{
  "model": "masked image model",
  "train_examples": 90422,
  "crop_scale_min": 0.7,
  "arch": "poolformer",
  "norm": "layernorm",
  "hidden_act": "swiglu",
  "expert_mlp_ratio": 0.5,
  "patch_size": [2, 2],
  "widths": [48, 96, 192],
  "optimizer": "adamw",
  "learning_rate": 0.0023,
  "batch_size": 64,
  "epochs": 19.0,
  "lr_schedule": "constant"
}
Rows from block 7 of a small masked image model, named by matrix and row number. Rows with one number within an expert belong to one neuron, the router's apart. Each number is 500 + 25 x the weight over its row's rms, rounded and kept within 0 to 999. All counts start at 0. Numbers have three digits each.
After each expert's rows are labels from the 100 images, of 14976, where the router gives the expert most weight on average: "colour at peak" is the nearest of a few named colours to the mean colour under the peak. Only what is clearly more common there than usual is listed. The data: photos of plants and fungi (iNaturalist).
# router: router (model.blocks.7.mlp.router.weight, 32x96), inputs 48-95
# gate: expert gate (model.blocks.7.mlp.gate, 32x48x96), inputs 48-95
# up: expert up (model.blocks.7.mlp.up, 32x48x96), inputs 48-95
# down: expert down (model.blocks.7.mlp.down, 32x96x48, transposed), outputs 48-95

# expert 15
router.15:503493533480476459516469512484539496505495482546525542511484521477508509497533491498527554500521533507505523537472519534523553502448530476467505
gate.0:467506524475509534483474487482515488470528538506511508510485538552543515514493524538537467502521499482536531436507493496520458504498501509478482
up.0:486513519496501502478496497496488482438516532502508546502481543526532495496501534536517458477526505455506525460479479513495465496507506475487462
down.0:486498514477459500494547464481556496502488482495494469486506497491482487505512518477457492507513510493474496471491538471502492491440497478538484
gate.1:495500486450491552457513519493502513530506485467504450465481487527498495461463452506522502517487498491456539454535479492481516501533498519484516
up.1:479464479471475533504538506506477519523509520501506497496498511520487526513505485463563512527505530488464530502500484503457509532503488529452502
down.1:465470486496463542488516502473531528524460488510471482483512522513501507509503460487503470526523508480486492499504523476521495439461489521495471
gate.2:486517488475482511559523487522444538507492518493528472517505482507499525526504498483502543481494476512436462464470450494468508513552476503485516
up.2:485566503521507506494491513547512496547541545501513482545501475485494479483494565518493475443509509541486458486499488500469483487500467519501524
down.2:499494500513469531494515451530520477491511505509493482540532473446546539528514479471497494544470486509491492486513514513484503521482481545466518
gate.3:516459514505520491538493491520463503499579477497525543509470470483496480470512516516478475538542517518506508475525465468492518506528482504485504
up.3:473486481495502532468508491457538470523464488525465476472504519532450501547509475468521533484462475480483488551489530541499481493469506484508498
down.3:546498506537471524482497525526535535549486525530501487509513493522516495460548478531522466514508520547515524530488518496477511504441532497462447
colour at peak: grey

# expert 1
router.1:542539533473484488499498517497505500493517495539481544489464519524494483515528509486506561487512555505498505520482534501472549515424526475482501
gate.0:531487511517506513543520531514494511487499505519477508517464526496518490501510489478490515526514484481438465456527450527486509488490489512484516
up.0:484446500499484481513477471490514503534456495532529503485531459500495516535460482536488473498469506542473515543461536472529472524493494518535496
down.0:520500500483455482498507466524573465504514515506532496530489541493483498481489476483501529486517486495499530499523495550508467488492495480501521
gate.1:503447523488472515531515497545507463517502490520504463488527493516461530552474498502513548505475482535513545518481500516525492468497501504488472
up.1:475507472472498518482535504456517504554509508497505518505506495493448497511525466511505511484464449503452546482502484466524475530493497495514521
down.1:484524482460509503512505460475460500473478508513516490459516499469512492512463488457489500507537473477420525529530499499486436501524525506513496
gate.2:490475528495519502521485521474483476514507549501518542480491443504439482507486498531484502538495534481472500497539520494522478514511490478511486
up.2:462476503503520484495471470517483543484501468507492482548502498489569511493501470508485480516517468490545557515459503491494506517525490482516540
down.2:476530552526513519519435505504477481508544519500487524537480475519506523484489499524498503475495538488527473519521518501504523518529480507482519
gate.3:473475480512485466465526504471513466489490512497496483450570518521477513515496484502468476487490501449525499530485489504512528497458512488517520
up.3:463548515475481543550476510496520489479535493513514498510482493443492510512508535477526502494493498490505493486507519512514512460511481489493469
down.3:512475491486513497549560499486498488490519453516472530483540537532476526505511483501517512497507470498537521476494476473490481521480573462507449
colour at peak: grey

# expert 10
router.10:530517528479473455517470492477545494506488477543504539522478505498487500497531494488545543505507532514504548552467528520511561507452523479477518
gate.5:518503492529507539484479529555477490505510507490524480491528529531421460487472428502523494512503513514500492505518471532459484489512496535485460
up.5:517500514536523503494484478526495424528494517512503467500465518514472497493517492494519524483484493512534443544540473514479491512500502492501480
down.5:506420529453496525468514467501516507516506486504472453516499479489477469527521504501494500532522498470466537473489528524439483437488464499515523
gate.6:466504517513499554459496497514484490493512498515522492487512460523492482522493476500499491505529511459524473471490485473485449468527500515525504
up.6:480509499478521502449478538463552504502483462525475508472506480518427469496492496516464470487515493473506518498494510539485488486465535466496483
down.6:497514510507511502490476458492526486492520438514471488500461486494474469522480505514539511492502491454529502420542522519445510489485551461535524
gate.7:519540478552533506463529533512478463518543505503508486522527501491487465489514508521534476476519498514475440432541478505491491498506495540477462
up.7:475502504481494486510480540481499449501486550482493529505471532505494487499493451503495476575486518485486515497488535490469482523503510474536508
down.7:490461508525543526497488449534493495511529490495483495471472496493484461538512498534537505512487544471505516526499502540469543541497476486526497
gate.8:482521545452464452500436519488496467512475525494491510507455537524519490475458528474492527508465487476493469511553540508521507516503504493512484
up.8:452466511546496495458485501491496483482517457511497517535509529454495526536509516445478502543533512476509492483507450489534481505506488474514541
down.8:541517491568459514513503498509512509496519501495484451504505521498515516502506489473494494507507499550478520481491501493457538508492489485503471
colour at peak: grey

# expert 17
router.17:517516524494460467510486498499537521504508479536493546520504504460507504496524503506527545496476526507500520534485516528529552463439530501472524
gate.0:515524515466473487516491523472498518506494488510532490512452506527506467521483570509506471540462482484487474456483482482498478506519528509484501
up.0:493511489522471528485472529505479529484504545485480490510528483475537527518532500505452509510482469528480513506486549518539481466478492521478477
down.0:501473494524520507492520453517520504531570490498484541500512511540471543534485529552542539504474514468517477492490505486500501456461529537520485
gate.1:497518475471465540515503527517484483499498510470499530507490450483492466456509544567493515505469501479510478566551493514538523453507503475520467
up.1:508479482469468545467520508518457500502493518498509543520495438495490489462509504540533531497468503468532520556561511505575514472511506502491467
down.1:515530527507493542505481530510398511490484489476498531457448505539480453515458500496487523504523523474478518486526504513504473535526465478480500
gate.2:507517488535534507505536496518492466521487500508508461477552510545459546479498497461507503525528502530466525465531494479450472527512484489502517
up.2:474472505516503461520485472520513517483507526548500499491522479506502489515527493481513509497525467482542472513494478467500473519490522544482539
down.2:524492531473499488514506442486516535501506514492510523510484494512504484498497498516489508498510531509488491486547500517473480526503447505500488
gate.3:491540509499486520473515513455479469481511483470489476471435512532459465462494515462496483488491465464501487472509538540496502454525527474499471
up.3:502533464519513473494520515545480507501526459486486501474514543486522513493512530472467477515541490504512463499526505502493486494506481475489527
down.3:498461487512539511521544523559498503490517498512553532499503482513468470515509482532508507509505512522486497483568491496489508488483469524513502
colour at peak: grey

# expert 0
router.0:489528531468472483507480482483542475498488466521514538506521505510470509537506491489545527494487513486493513529478518512553552513442528478493529
gate.5:487527453480520522491530514494506469484491426500526466496489458461481515501513522508438506511494474505531487508506506524510504478494507470486508
up.5:452451480505525530498487491498523463481525515490477469504468513492500545496476510449499507521512473524540519504549505481531514475509495475499504
down.5:514484506521524500496465497512497513500570507487436520517488537481485510478533507500507509492490488515523484511506469521480517499509479510467500
gate.6:499472527501486528524536529475511507492483505507487537475533483465488532482522525456488516510499497471498487483457518469523519505467501505500481
up.6:476468533496501544524523521472500519485474517508477522464536481468505529497487480459492499477484489473508493500465521466539497503503498485516482
down.6:482500481508462474500505509520486509479535466482540531531522485497507514510494533537511455501486485473519493427527491496488488481521543488500514
gate.7:507429541514465494541509512502489529518484502497501549485524504486499507532508478478526505543487487491425561496504491469507498539509505503487474
up.7:509551456514510487482473472496506468498530541482439466500462521514480477482506496530503505471507528530557457507500502545477504464471521517518527
down.7:500480546542516487502459477503508482491510529541473549520490547507481514491537474522457514487447486519538470509525531493472527545507473498481474
gate.8:527459546486477508524514543483471508477497487456501495458516493515493508531506488475483467503487510461520489495448501513532518483495512512502498
up.8:473537470528519472487490451523531487518502509511501518533489516498503486466474529515520531483522491545466506495583494466475482523498483488495498
down.8:496510532485479502497491489515518514519438498530495462458530498483521493491531468443467507534532508505504508501465513485497506537471468492481471
colour at peak: green

# expert 6
router.6:520503480486507460505531522492534488500503489535511489494499512506466498519527493496520560503552521526502510526535542521461499494424514539486483
gate.0:526560555492482516537488519473500482485491507486524504513479488510554514506486510509512498525497500544505505508503533497479467507489466501478486
up.0:539497520516515519484556486474483467495541516462485499519464544507521491524508524497533515549516534515521508466493498545478491483494470474495523
down.0:465522506479503521531479441488465521460490502519522500453492506512544500495545471524490503520501486505510532501481490482493487496548504500541477
gate.1:469501488488463524511471502487464542503508489476536491516486493485543493473491510441484492508503471508507518492515493495493497511528458485506472
up.1:506485481495468488521481522543487487497488506490566500526483513512487482520474499528510519486508474513522471499526465487491504474493470539539492
down.1:502506532491517464494487503477485473508498542482483501494538521494461487539484498490541495489485449492535493473516485477532529449519422503513540
gate.2:501486492558489451434496467534505536539485517512497497502525511510487520452520457483489512428510489486501477503514501468481544500478506530496482
up.2:491479482556478452459508466532502545545471528514502501498518506489465507460509462518504517425514475527506490483507488456486526516516501541511482
down.2:469477474502487485516477499540461517480507515491544520514490497515538534472531516476503476516487500545501532489495500511484511511549520520540464
gate.3:486440526512503477512487460494567482482484503515476454502518485512465473518493481514515516508531496470529488496498466472467526543460538489503559
up.3:538501539513522504478500462525503468529474513499493498579522516489505520506526496513521505513502609493509489456520488510485479439483504529497504
down.3:516491511514481521515505503525535505471503514525518489443481501514510488479522477480466490500540402499509510514463477519505490566502528452511451
colour at peak: brown

# expert 22
router.22:525509519481480463517472491478548495510511494542510544533483516481505499515531509490535554497496515504501527553476509516521555507445526462471520
gate.5:488513500496483553545464526517503465475493542507500487478491520493448504529473474531524522517487494508511508490524483496520459502482507522539499
up.5:484527508494483515511446488496519504484504505496505451489502539519525603507506523515504540501454502496492447512498517517488484501477503474507489
down.5:487518513516545548505531552495442506529525495500484517484487491491478493518460501486510544472475513502515492454469511521504476553548529537490521
gate.6:459510493492519494502518494543473504489516492514528503428497418510488480531504517517550497528511506476497449509524457542483479530507514496484495
up.6:520542490500476487487514523497465464500502494496528504462511478475506537514513489497505484469460464514492473559519548457476493496517480510520483
down.6:500467490558454489501488453507523488519450509489521487499516504494533536515499514507468488475493482540512544553512527501505549476500509498501489
gate.7:520519518461489543469467463504497484461508488505483507518500516528523501503473482510529522546479496481488505454503517526481515464485512499464498
up.7:523483481487486479474513444488517530508502526508516455576515530547510475513529487522486493469495470531489541533497535485515497486504489457461486
down.7:477503484541515503505482470518538534528502514488490493568547487543517493489526445523471466503466497526532505498488510490514499498482530474516476
gate.8:531529498488490457563508520521476521510507547482497538518513508494507509441512493549469496496485470515497522486490434468492497470524494488451485
up.8:505502521512484530507473490511525525474485477517496461517506489514542502513462512480546508443538487491462477531511524481509479512489511500536522
down.8:505483580514504509502441498492524504472526483512502538510431536501524474486483500523544524493526517503534477500479496508470465498509556479481488
colour at peak: grey

# expert 26
router.26:511535541493482485516491483501497509488521493556538528521487481464488498498483497503485561474509502515506531541475495502520582518479533485494521
gate.5:490470515500488480512498506441499520484540550464506500483494542508482438478482518471502538490444501505471504486502492514472532467485502531511510
up.5:526525492472527461494491512486481495490488474485524498508470523471511554503503520477511482519493500471491490483494500493514511470525501541469526
down.5:458491514514514525495486460454498477523497509518474485501491544540498530496475500477473534501459511494509504480543516531475437480511520467488508
gate.6:484459494526553531515477495525485464511524454493507487503510496495421489494470488502472479523485533492464514523516518505480493494527513474525470
up.6:525512504484533485499479470507472465514510487488514536467460495477434570517483500485506486487490506503492485496484529478533506499551482539510504
down.6:483476482528445517501499487451507496541451489515504509492516553536518530478517504557459551507505515499498517561502477453509461483471528439478499
gate.7:489538506505525529490515518524489462463506466495502513478476497489477498480465497487482463528523520454544497510519511507519488464540480458503520
up.7:467531459535502523547536547529507515465502505518494480489513495471471433515505529439465484499488505498491484505483483501472536465493542472532513
down.7:474534534502499473455464477492564488524483498511513522522534488530477549454498496532489542492476480480512480518505506525510508489434477525532527
gate.8:515471503444537484516496508539541472567497477487487486494511559512491523509517507492490481496508554522450550474487542522509488448494492527511503
up.8:487525481551499465460480494454518521457477531497505516507553470473518513491559474487467532487495459477558493533495457470519509532488520494476479
down.8:531517499494461489502516490565495531522534517501543525479501474504475486534494502528492515496526450466512495513534452482502559466475442514514525
colour at peak: grey

# expert 30
router.30:501481517490475451511481493481548498513485501551522546516491504472492513494536506505515529504510536504489525535473501516519556504445528462471530
gate.5:471509471478543495517493506537493511502482506505526504511474482488506524533499493504487542513476498488504520521534484451516490493509490457552493
up.5:500457524476509537488467506516532531461526515501463486511488488493529470537476490506493517555526465459502502496479475515476492523468525533487521
down.5:504500453519466484491549479507521521478507500499523505513512533516521536466574493486488481510510510494488524528518516492529545480460481553514484
gate.6:460467529490511497552473543489479485472515488464499508499477514491495464513472504483494464538527523492489495472497499519463454527519522469524494
up.6:497483495507466499496493536482500525491467489492513496471539510503480501437524472520520466478449469512511469481519452493538478502503504545568487
down.6:476444510522485556504491507534553479492544470501472555468485502504492525499502508540503508541492507462533533473468503473510502486481526444534472
gate.7:466491477510513477493508527562511471500482535483511449474549484555470496499507503480470478493527443504501512461513462477489493469504504516501517
up.7:504503522512487492510475461452511507505532495502538531515493502483560512521499504498447535465496516544496485486491505503508510512497490476539522
down.7:514520532501513468498483531560515478516537527495496526534497528520514476441502463550530458486511467508530474503498500499514504506474472499497423
gate.8:481503503449464528469504468480526464489493492510486461493510476504460492489478502486504483516499490495464476475530507521547485522491517526464485
up.8:500541481450493439498492458480498491483506491527511508482533488503477504461540491506488534482478469501516475512530491479555505522503492496471507
down.8:457493488545506488496482477511509506534534505509501500464487547502506545457550503509503514511479538509490488547498514536516540514472537524491477
colour at peak: green

# expert 14
router.14:527529520483478467514482500477541495507512468551517531507477522468509529500526525495528560487480510514498539535468516524518559507447525450472519
gate.0:529537532489533464489507470481482484527536476489516552467461492549439516479504521506500475469486511479479486492546512495521495507518502482508507
up.0:526493472467504445514537491477488526531495482490494507542516484462567509507509494463488510516480506521523516546479548477547532508504482464524507
down.0:472475504521527503483485488456448504473484517469498527484481499523524508483459508490471495531520492475469510492494477497490508522550497502483558
gate.1:465553488536552512470530525465509498509499509546490533452517492465455465484496495496467458493484481481481469481500422473527488511487497484537516
up.1:512530485536517496475541489441503489483509512551472515463543479468460461485515508516491466513451485497470470515501469487539478493476496530509479
down.1:532484509492453448528500460506530499520470489519531529521543512498511501494532495481465547504495493504467505516518522527514481534475502521515475
gate.2:510511512503503487490475483499493500521500529523474491573530493521534516451518451511512519460478460530552496444485497477502474471502503504486494
up.2:492541473502493496518508549525474451490500551488518502533474519498523501521491488479501504485524535505474473478477491555493510521514479516485483
down.2:513554511490490511509487515536531489489526519498483578520557487485473521545442528492527508446485508462499483520506502493500510490474502500524498
gate.3:438505494496520489459501495488522465474461483491515496494492500537508478536491494480483484540504476447504516485488455483513462515535497458509508
up.3:526503525507496555515489509534475489533541501485483504511492501486472492455500487486525508482495527525500490475511520530520518480492477554526472
down.3:486503481511530547510455463536484526494491490503506500523477444489538477497478491502505489512523501512519494567499435514473534501530524496523515
colour at peak: grey

# expert 18
router.18:521512528471464444509491503459534509497484476562525541520498504486505494499552507484529546489502529505507536544474516497509545533440522478458520
gate.5:479491500502533503452509519517477428493516520456511505519465488540469475544466559531503483475545506501504466473482496477515515508543465525510502
up.5:507503534501510478519497528486488524487533475508478535527479472501512458502470582527481456469513507544475472488485492480507512522501516537514529
down.5:523505523493508489513466504492513497452481461495486542506473513449523520482517496494466495541522502486481531472464493524511498495499481477487520
gate.6:532513538491500498486450500492504467446496512479480504486494536522496507447463493516557489511497521460558505505472518509539477471520500492514521
up.6:464520455529521481510490507505516528489427500513553466502482549491516501517509512487487489520516517471519492500518445514495463500491528454508513
down.6:449526505495487494523469526527472485510464525481500503486493528466498492523515475516479476507495515544520504486480523482499477463510498496493509
gate.7:431510469541493536500505490505495512509500524484507462544475504466528503471485483482508505512479487510526521458547482458544468501533490494496486
up.7:557503494492512484492552510554494456479513503499511540482560461496474523512510465517507527478527485492461571503463510508527536480490493497462504
down.7:458507455494527505501536508530491516457478454494484520465528481504515512499531518534533485482538474508508475485515507504512488483508510493499465
gate.8:522475507450515473514484512500471475467484476495530507511486501557489521492472475537485524512510504509518562499488500526479496521514500493510525
up.8:505513484538507532479482467526508512480458477508499465501511514515511517506499496474495519546528510497515514508489460504477499461505522451516468
down.8:532477537466476500510481499501556505482525492506493499501479484478499493481536511554563486511502496509501528502466487485479483471449557491504444
colour at peak: black

# expert 21
router.21:497526530472497480487439499452553467494470507527508545517505513487476515490471476532551540504483540491502487535493509488500517528497483447522471
gate.0:497477512516528545520487491506477525506486493558487510486467516511537547542514494507507491528469467486500496510460462499512478492508478493502502
up.0:497476562491524542532467480515501470502502510535460493520496519497473551499467533511513514511460504486511492501470481494464513503500480472473536
down.0:514510533485496520492458500492499491504511522492487498490534494491516503500430468506512491548508486475531528498493470463523488504490465485470537
gate.1:464485504500503564498472564468534511523457516481526529491459515479509487516494505470547512478493502510505483492518510506484495499524489492503499
up.1:520514470496513442493541458532453519495518490504502457494523480530502507485531475528460477483509478500475526508502499509515498492482519542511481
down.1:510479509526477556494539512495557513474479535503488478510546510508482515527539529519494532491518516541491476505481516527514477459486515465477490
gate.2:470498531469485488489455513499473453471464518459544522517490521516499499482457500500529509491511520518505502512510464485475530520579482477499473
up.2:527525500495489479534521478569461486495538482495495494537511478518493521470498498542465495486508527517488531500492511512510513482481475532480528
down.2:499483465517475498494545492487543493500489502498507455509546482472510472517567523490475511498503481516496498522500530496502478491446506470454486
gate.3:521543521519473490513492483481516518512514514531464505511543502533505486471485531565528495499478519536493444504475474506501502512469486485497451
up.3:539528522493480456486501461514473488503516514483491505522511479505509506477481544521482470478511514499470453497486519512540498496513504551503515
down.3:509542474512500517492515524490470506517519518503487489471488518521486504503514511446545511498488485480479497500509502520497538519514510509513484
colour at peak: pink

# expert 13
router.13:500522520473471454515482503475547500499508487546522537537488493483486508508542511496507538491483538508497532545472510517534559517443527487480514
gate.0:471504542524527498494471472496498536493502504508528529497496451479504532498502425485482532478540512536501464466487487506476460523521488549500537
up.0:497472454459488509527513510495514458477477495494487463505510524500489475518504544499514481538473493466514560535518502489518532477498518463527450
down.0:491494487469542526486492504460482525506459487490515533519519469481527527521452506538481533502478524481495516519455474493500483479522519456505515
gate.1:493493515494496517497492454514488495498528472484492506478473484523542427475466502493507475502506522503538526451524493496442457469516496526518477
up.1:509482521502504486512490485481494449495478532501541526473500498470458526550474477506513546521485519491529508476475478481524471523510490507510531
down.1:506530463520524506507526549471489515512457522483497492488490492466543528491523511434468520462516499512510506526460476522474533525522487529490484
gate.2:449524508513528485539482500477489467464504503495510473468492539522463492527511519465511443511531543474460438495475507487486512489517501491474473
up.2:547497494487456511472522488524510539527492503504491520525505470477540497475499481526504548485467457525547555494530488507500473511499498529532490
down.2:463487471498527530506510532480466511488491520490480516506487508517459516507510506505522522471525492536492499520491502480543488511571384526490488
gate.3:493467468509526529481512517522506514493541487478467474546499483483519460522482508461464480496493488509473468472563467485523506515492482522551496
up.3:521457483516513495472525510525500536509515470480491522524502451492515471489491543531477520507484500524459473486540456474512499542488489512521501
down.3:516463485493478511513558481540505503504475515486534491498559492510511479468527471492507521542503470533477523510486486448528450508507482512477486
colour at peak: black

# expert 11
router.11:496490505471460460505473499480542513501505474546538535515468504470491488513542509499529535505486537498495542544480540521492553507453529488496511
gate.0:490506490524524515475495470551501503500507465480489448465520514528498500499508538490453487517498467509506530481504468468482457482507481500528481
up.0:491513483556483516507557501497508542500509562497504492491533485479483487506523508516466516490498476507514517505484508523473504490490510546504515
down.0:498504450482462505512540511501503479460465470502547490512535470500501468560491500499504489490512499518482485504521496481494454473489496530510494
gate.1:456501460529521485497497493494488484508531488461541488479465536493498460523529471487481482474482499463500471474518504523493453501524494493496497
up.1:436460490532506481470486515545497483506513509507547484487500510511505473537493482527523477551477498472505521545522457549454473506489484525512511
down.1:468509509519473482500439485447457514478501470511475468525477511502533533537522555520442524493449502500483506499480445544499504508487477465517479
gate.2:460523527572508544491488469542479495492484553508489500520498527487475459510477472462521482531495472501496470489472452499498514482490500530508500
up.2:494517460483500480520527532529507506489512544505510452486490471541503473500522517564477526468536518515502515512536477488490489498489485497482515
down.2:498516526477508504495460521477474531497514507501495541494410493516521471469492495526529512490530534532543469530535482514452515502498471492514471
gate.3:486481513487502469531511494496487516499467516507467480502515489492495518475498499532480456483485471489541470483471477482473489494518509499507489
up.3:517503468541532551448553516510489505529502481505488551509518470481487518556530500476539511509496530512467497509498473521508507470492505530457511
down.3:471471477472525520500487529546461492464503528503526493500491496485439467525505528476522543488583486537505518510537513534510492486528497524518485
colour at peak: black

# expert 24
router.24:506495538490476454522478499487542495508515497548507540488472517486495515488525491492546546493475535524500535536469522540525560504447530479472522
gate.25:477511482469509504507506509492477466523530489466487501474459503517449494482472482557491505509521474507497509481534495501470485518549464458500524
up.25:479489492488465486499496508492507454523522548500511492487479491520427487477516486528482488477549480512509517511509508539508501518483478495484484
down.25:504494464491472473514500488468475518501458515475545464536504499504539479489553501459477534471520505547519497493516522477467516525506452467515457
gate.26:476478515508525531461506514480456513523499554512496520507508477528512474437540506535546497478492506509558464480484507478468483525501490539516454
up.26:535484487470500472518501536551483492465489537476497519511516483493483509526517502540490554511521534500484505497481507508516523446479502493522493
down.26:462496505484492563489474480467500499450518517500523514503498558501500556544512519476500543518514492488447503513482494534536474536498493502489515
gate.27:510514505464497470543490505528460509480456509469537463519499473497525500468480457463522485470532542572519527497498491486457499452550514495524502
up.27:499475472526489487408505515505491506491467531470506462514498475504530529479508501473512496515527506487559513529535496522488506500511511483523496
down.27:510507518490505504509508488551509521516498488517526540449449481479510502433508488479517466532525477520498505516480474459497504552497502465491497
gate.28:448503505447505503550481457496508523494477479526493533470476505503501526528478480503545486501496499493546541503478476497522500548513502472493534
up.28:532483510542478543485552508509503502534519519517508448529548491477478469506495466489495545470523465518511486501483473504511489506477498524501525
down.28:490484474463490475492513459503563507495492471509530533484540461520540495487506489512477466512505455508449504519530494523536500508484534514500469
colour at peak: grey; green

# expert 5
router.5:504509533482472462512472497472545504478501485542526549515477507455500520482527501487526544482515528519500532542473530530517553506449529486481511
gate.20:498494464513529512481513510532495479541490511496527509555458520494482476539530495512491467497509492516508482488529489511482483507524471523488485
up.20:494491504435511511551474484529509504486477503496529484557497498523526503493488551495524528497525489505502502507528461514509480513533476527483495
down.20:525484441479522505512549506568488520425456472512522511489494474501502465517481544465506494505516497516514508474541510456491524486520461500481517
gate.21:478485489495505481455500518503492497486471534487553524492474494534495534479502450562487479508527543521533533490514496475484457491533520500483492
up.21:528441521478513513539502494506526503512501524493460472529509499512482458506474452493477501493487456475512490471458505489532491473477492500552509
down.21:504520513512547491514462496504500483486503494492483541507437502544534501477479516473504509464490507450546505490524471519490534545514492498518529
gate.22:484545509532541484498470506498501447506478542523513508517518530531469523505509477533539477471549534510535514477500475514470513496481504483514479
up.22:502499514533463504498505541456511508454507545502471499487458540499517511516496489447492510475485486489515495527493533483520531483473522526512534
down.22:472514482507544494510475487469501507536487498485495519531486511510502496534484457504487495491473510504498513521566479477536528493546489514503492
gate.23:466496500491498513486486497513469515517495505496492479534488470500518492479482461521471524512460451516487510485540445459508434545538484477477519
up.23:508504532509489467540491518484521491460456527507493544460473493510463463491496517471452453522491508479516486488515506513518508487451503507594532
down.23:525525528508495498490457502462527483528506522524486540530470515514513518504475484500494528479484509474486478490496506530504513519485498477491535
colour at peak: pink