python train.py --model="masked image model" --horizontal_flip=true --method="simmim" --loss="l1" --norm_position="pre" --hidden_act="swiglu" --layer_scale_init=0.1 --moe="top_k" --moe_every=1 --expert_mlp_ratio=0.5 --experts_per_token=2 --patch_size=[2, 2] --eps=1e-08 --batch_size=64 --epochs=19.0
Rows from expert 27 of block 8, named by matrix and row number. Rows with one number belong to one neuron. Each number is 200 + 40 x the weight over its row's rms, rounded and kept within 0 to 999. All counts start at 0. After the name is the row's rms in percent of the matrix's.
# gate: expert gate (model.blocks.8.mlp.gate, 32x96x192), inputs 96-191
# up: expert up (model.blocks.8.mlp.up, 32x96x192), inputs 96-191
# down: expert down (model.blocks.8.mlp.down, 32x192x96, transposed), outputs 96-191
gate.39,123,169,147,138,152,221,264,165,204,282,176,168,190,200,150,162,117,250,238,210,238,248,192,261,187,237,178,155,226,169,240,212,234,262,113,266,238,162,160,182,210,151,270,208,151,161,228,241,157,187,246,177,215,184,227,235,229,228,235,138,208,209,239,207,156,212,231,157,229,103,149,244,229,234,230,237,216,168,154,176,157,221,169,250,258,181,208,189,199,183,265,278,203,179,141,165,129
up.39,107,186,227,195,205,145,197,237,188,204,180,288,266,201,212,201,272,115,112,226,204,128,183,221,157,191,243,227,199,257,162,186,242,141,159,208,312,210,183,216,204,257,225,173,139,237,146,184,249,211,129,270,222,201,129,263,239,203,176,218,175,218,134,219,200,198,231,191,113,252,95,223,218,252,220,211,201,218,233,183,185,244,253,156,162,205,260,246,189,207,180,200,215,178,236,226,178
down.39,107,234,190,186,213,215,242,206,202,236,223,161,200,155,195,203,153,181,218,155,220,225,221,218,198,275,144,115,216,274,203,162,205,227,125,196,226,145,180,205,198,309,177,202,227,204,240,196,175,190,175,154,197,166,316,194,225,283,196,143,265,259,266,174,166,250,194,208,269,216,242,290,191,180,154,202,208,200,211,233,181,194,194,221,165,175,204,238,183,260,204,195,225,187,179,171,201
gate.40,121,160,200,178,233,229,250,153,230,222,189,198,179,215,196,226,185,211,265,194,169,165,143,226,254,243,208,213,244,208,207,165,262,202,122,154,233,191,204,173,233,164,250,190,181,144,228,188,133,139,258,232,110,210,214,232,147,252,245,153,126,197,133,160,216,250,197,201,181,171,245,266,285,268,194,254,220,212,242,166,211,109,143,170,208,210,237,204,95,255,258,240,254,204,187,194,173
up.40,123,235,211,220,197,172,137,260,156,165,214,211,231,177,205,208,229,176,147,202,232,228,257,164,130,160,181,191,162,184,168,215,135,187,281,238,177,225,189,229,158,211,147,211,220,261,183,197,270,252,144,160,263,211,179,199,248,139,165,257,291,198,259,221,193,135,199,215,222,217,154,108,104,128,185,138,170,189,175,221,204,289,245,212,182,208,170,199,304,134,147,152,150,216,220,199,238
down.40,104,137,231,249,200,229,244,209,237,231,251,241,166,249,190,159,192,169,252,136,176,161,157,97,234,264,215,211,197,205,186,236,224,198,127,216,296,220,223,185,191,129,233,207,282,191,185,198,224,171,174,188,218,215,209,282,159,212,202,241,185,195,273,223,140,195,215,223,192,215,181,165,175,177,185,234,198,197,237,177,138,261,271,232,260,213,168,138,180,201,142,205,188,182,228,128,226
gate.41,100,203,198,278,231,228,106,152,203,193,240,191,202,234,190,160,214,235,214,216,215,245,187,222,178,251,217,178,179,154,277,216,219,256,198,292,116,178,269,210,148,272,210,174,219,206,205,205,151,195,263,200,262,180,187,111,230,159,208,197,107,152,204,227,218,168,176,140,226,275,155,205,176,239,226,225,183,208,198,266,136,229,182,234,184,186,169,153,231,169,225,167,86,217,275,164,271
up.41,090,210,212,129,168,151,266,247,206,219,157,195,188,132,207,244,194,157,172,192,171,149,219,217,223,125,201,225,235,239,127,169,146,171,199,95,289,219,159,204,249,144,180,234,180,217,211,212,265,229,159,198,155,222,208,279,185,201,178,235,281,230,194,186,186,206,218,263,178,121,248,162,263,177,164,179,242,172,192,154,256,187,246,180,228,227,223,260,184,213,201,228,281,196,139,222,133
down.41,099,216,199,220,209,221,211,227,142,181,118,242,193,166,280,212,143,157,187,202,163,167,141,225,176,192,241,187,232,161,163,177,190,134,190,169,219,183,129,185,231,199,197,205,207,211,240,244,196,194,286,204,121,187,190,190,108,222,193,192,225,149,209,186,195,199,107,185,177,221,139,248,189,153,228,217,181,190,211,150,253,88,159,202,215,227,261,264,198,232,212,175,230,219,170,270,257
gate.42,124,161,122,195,158,182,205,107,200,217,209,191,149,185,132,185,158,231,272,198,221,246,214,273,251,228,166,148,208,144,248,254,192,259,178,224,220,136,181,166,237,94,217,216,147,187,195,236,139,222,241,213,246,163,230,207,245,211,203,196,217,215,273,219,174,223,222,212,255,132,223,166,196,183,177,208,186,225,164,91,229,171,164,206,203,207,238,213,186,204,181,232,132,211,187,188,131
up.42,128,164,132,193,138,172,209,110,182,202,225,178,134,191,124,164,157,267,248,206,215,247,215,250,259,209,172,151,208,174,253,263,206,256,214,224,183,178,200,168,232,97,211,225,150,149,208,264,140,213,244,198,266,162,210,182,222,207,210,198,230,236,231,216,164,203,239,210,250,125,242,143,207,200,193,225,187,216,173,98,214,177,169,214,229,193,186,177,195,187,191,255,135,215,182,190,125
down.42,132,214,248,219,188,187,163,176,238,206,156,224,271,275,243,199,203,181,114,268,168,189,169,217,245,114,241,305,246,184,169,183,199,110,227,195,188,277,247,233,228,128,144,206,208,171,173,181,255,111,242,180,196,231,147,199,224,216,188,174,176,209,98,237,243,210,281,251,65,206,212,130,221,217,277,183,230,206,169,165,220,192,208,202,182,204,207,199,257,199,217,122,235,199,213,219,160
gate.43,124,246,217,144,225,262,181,247,255,255,179,212,211,254,205,195,78,222,258,211,254,233,198,208,156,268,157,187,162,216,257,199,167,183,160,253,222,117,252,211,188,196,212,246,172,255,183,162,216,176,282,107,251,188,259,214,237,185,284,180,167,212,276,236,204,166,153,186,285,193,147,240,201,224,146,216,206,199,202,166,103,236,153,182,224,179,229,221,254,188,201,162,139,204,214,174,228
up.43,121,253,185,231,222,251,112,157,240,221,237,117,177,183,172,163,127,256,238,185,191,243,205,238,228,191,173,203,176,154,295,205,217,276,203,247,132,195,263,206,188,218,187,220,199,152,222,195,178,208,279,174,236,254,215,105,194,215,244,166,196,175,147,233,222,106,207,177,267,189,274,212,179,238,220,229,214,206,222,263,173,227,182,196,188,174,155,194,237,147,239,162,168,241,187,154,205
down.43,116,165,251,218,202,230,142,208,249,188,200,249,215,158,183,194,156,227,260,225,183,180,192,228,216,269,223,144,166,177,288,208,216,260,242,263,117,216,288,216,200,135,216,195,212,156,266,188,163,199,169,183,242,208,252,155,178,208,293,180,178,191,142,181,203,198,202,188,243,208,245,240,205,185,194,173,201,200,202,199,137,281,232,192,221,233,179,110,272,75,215,213,212,194,237,156,220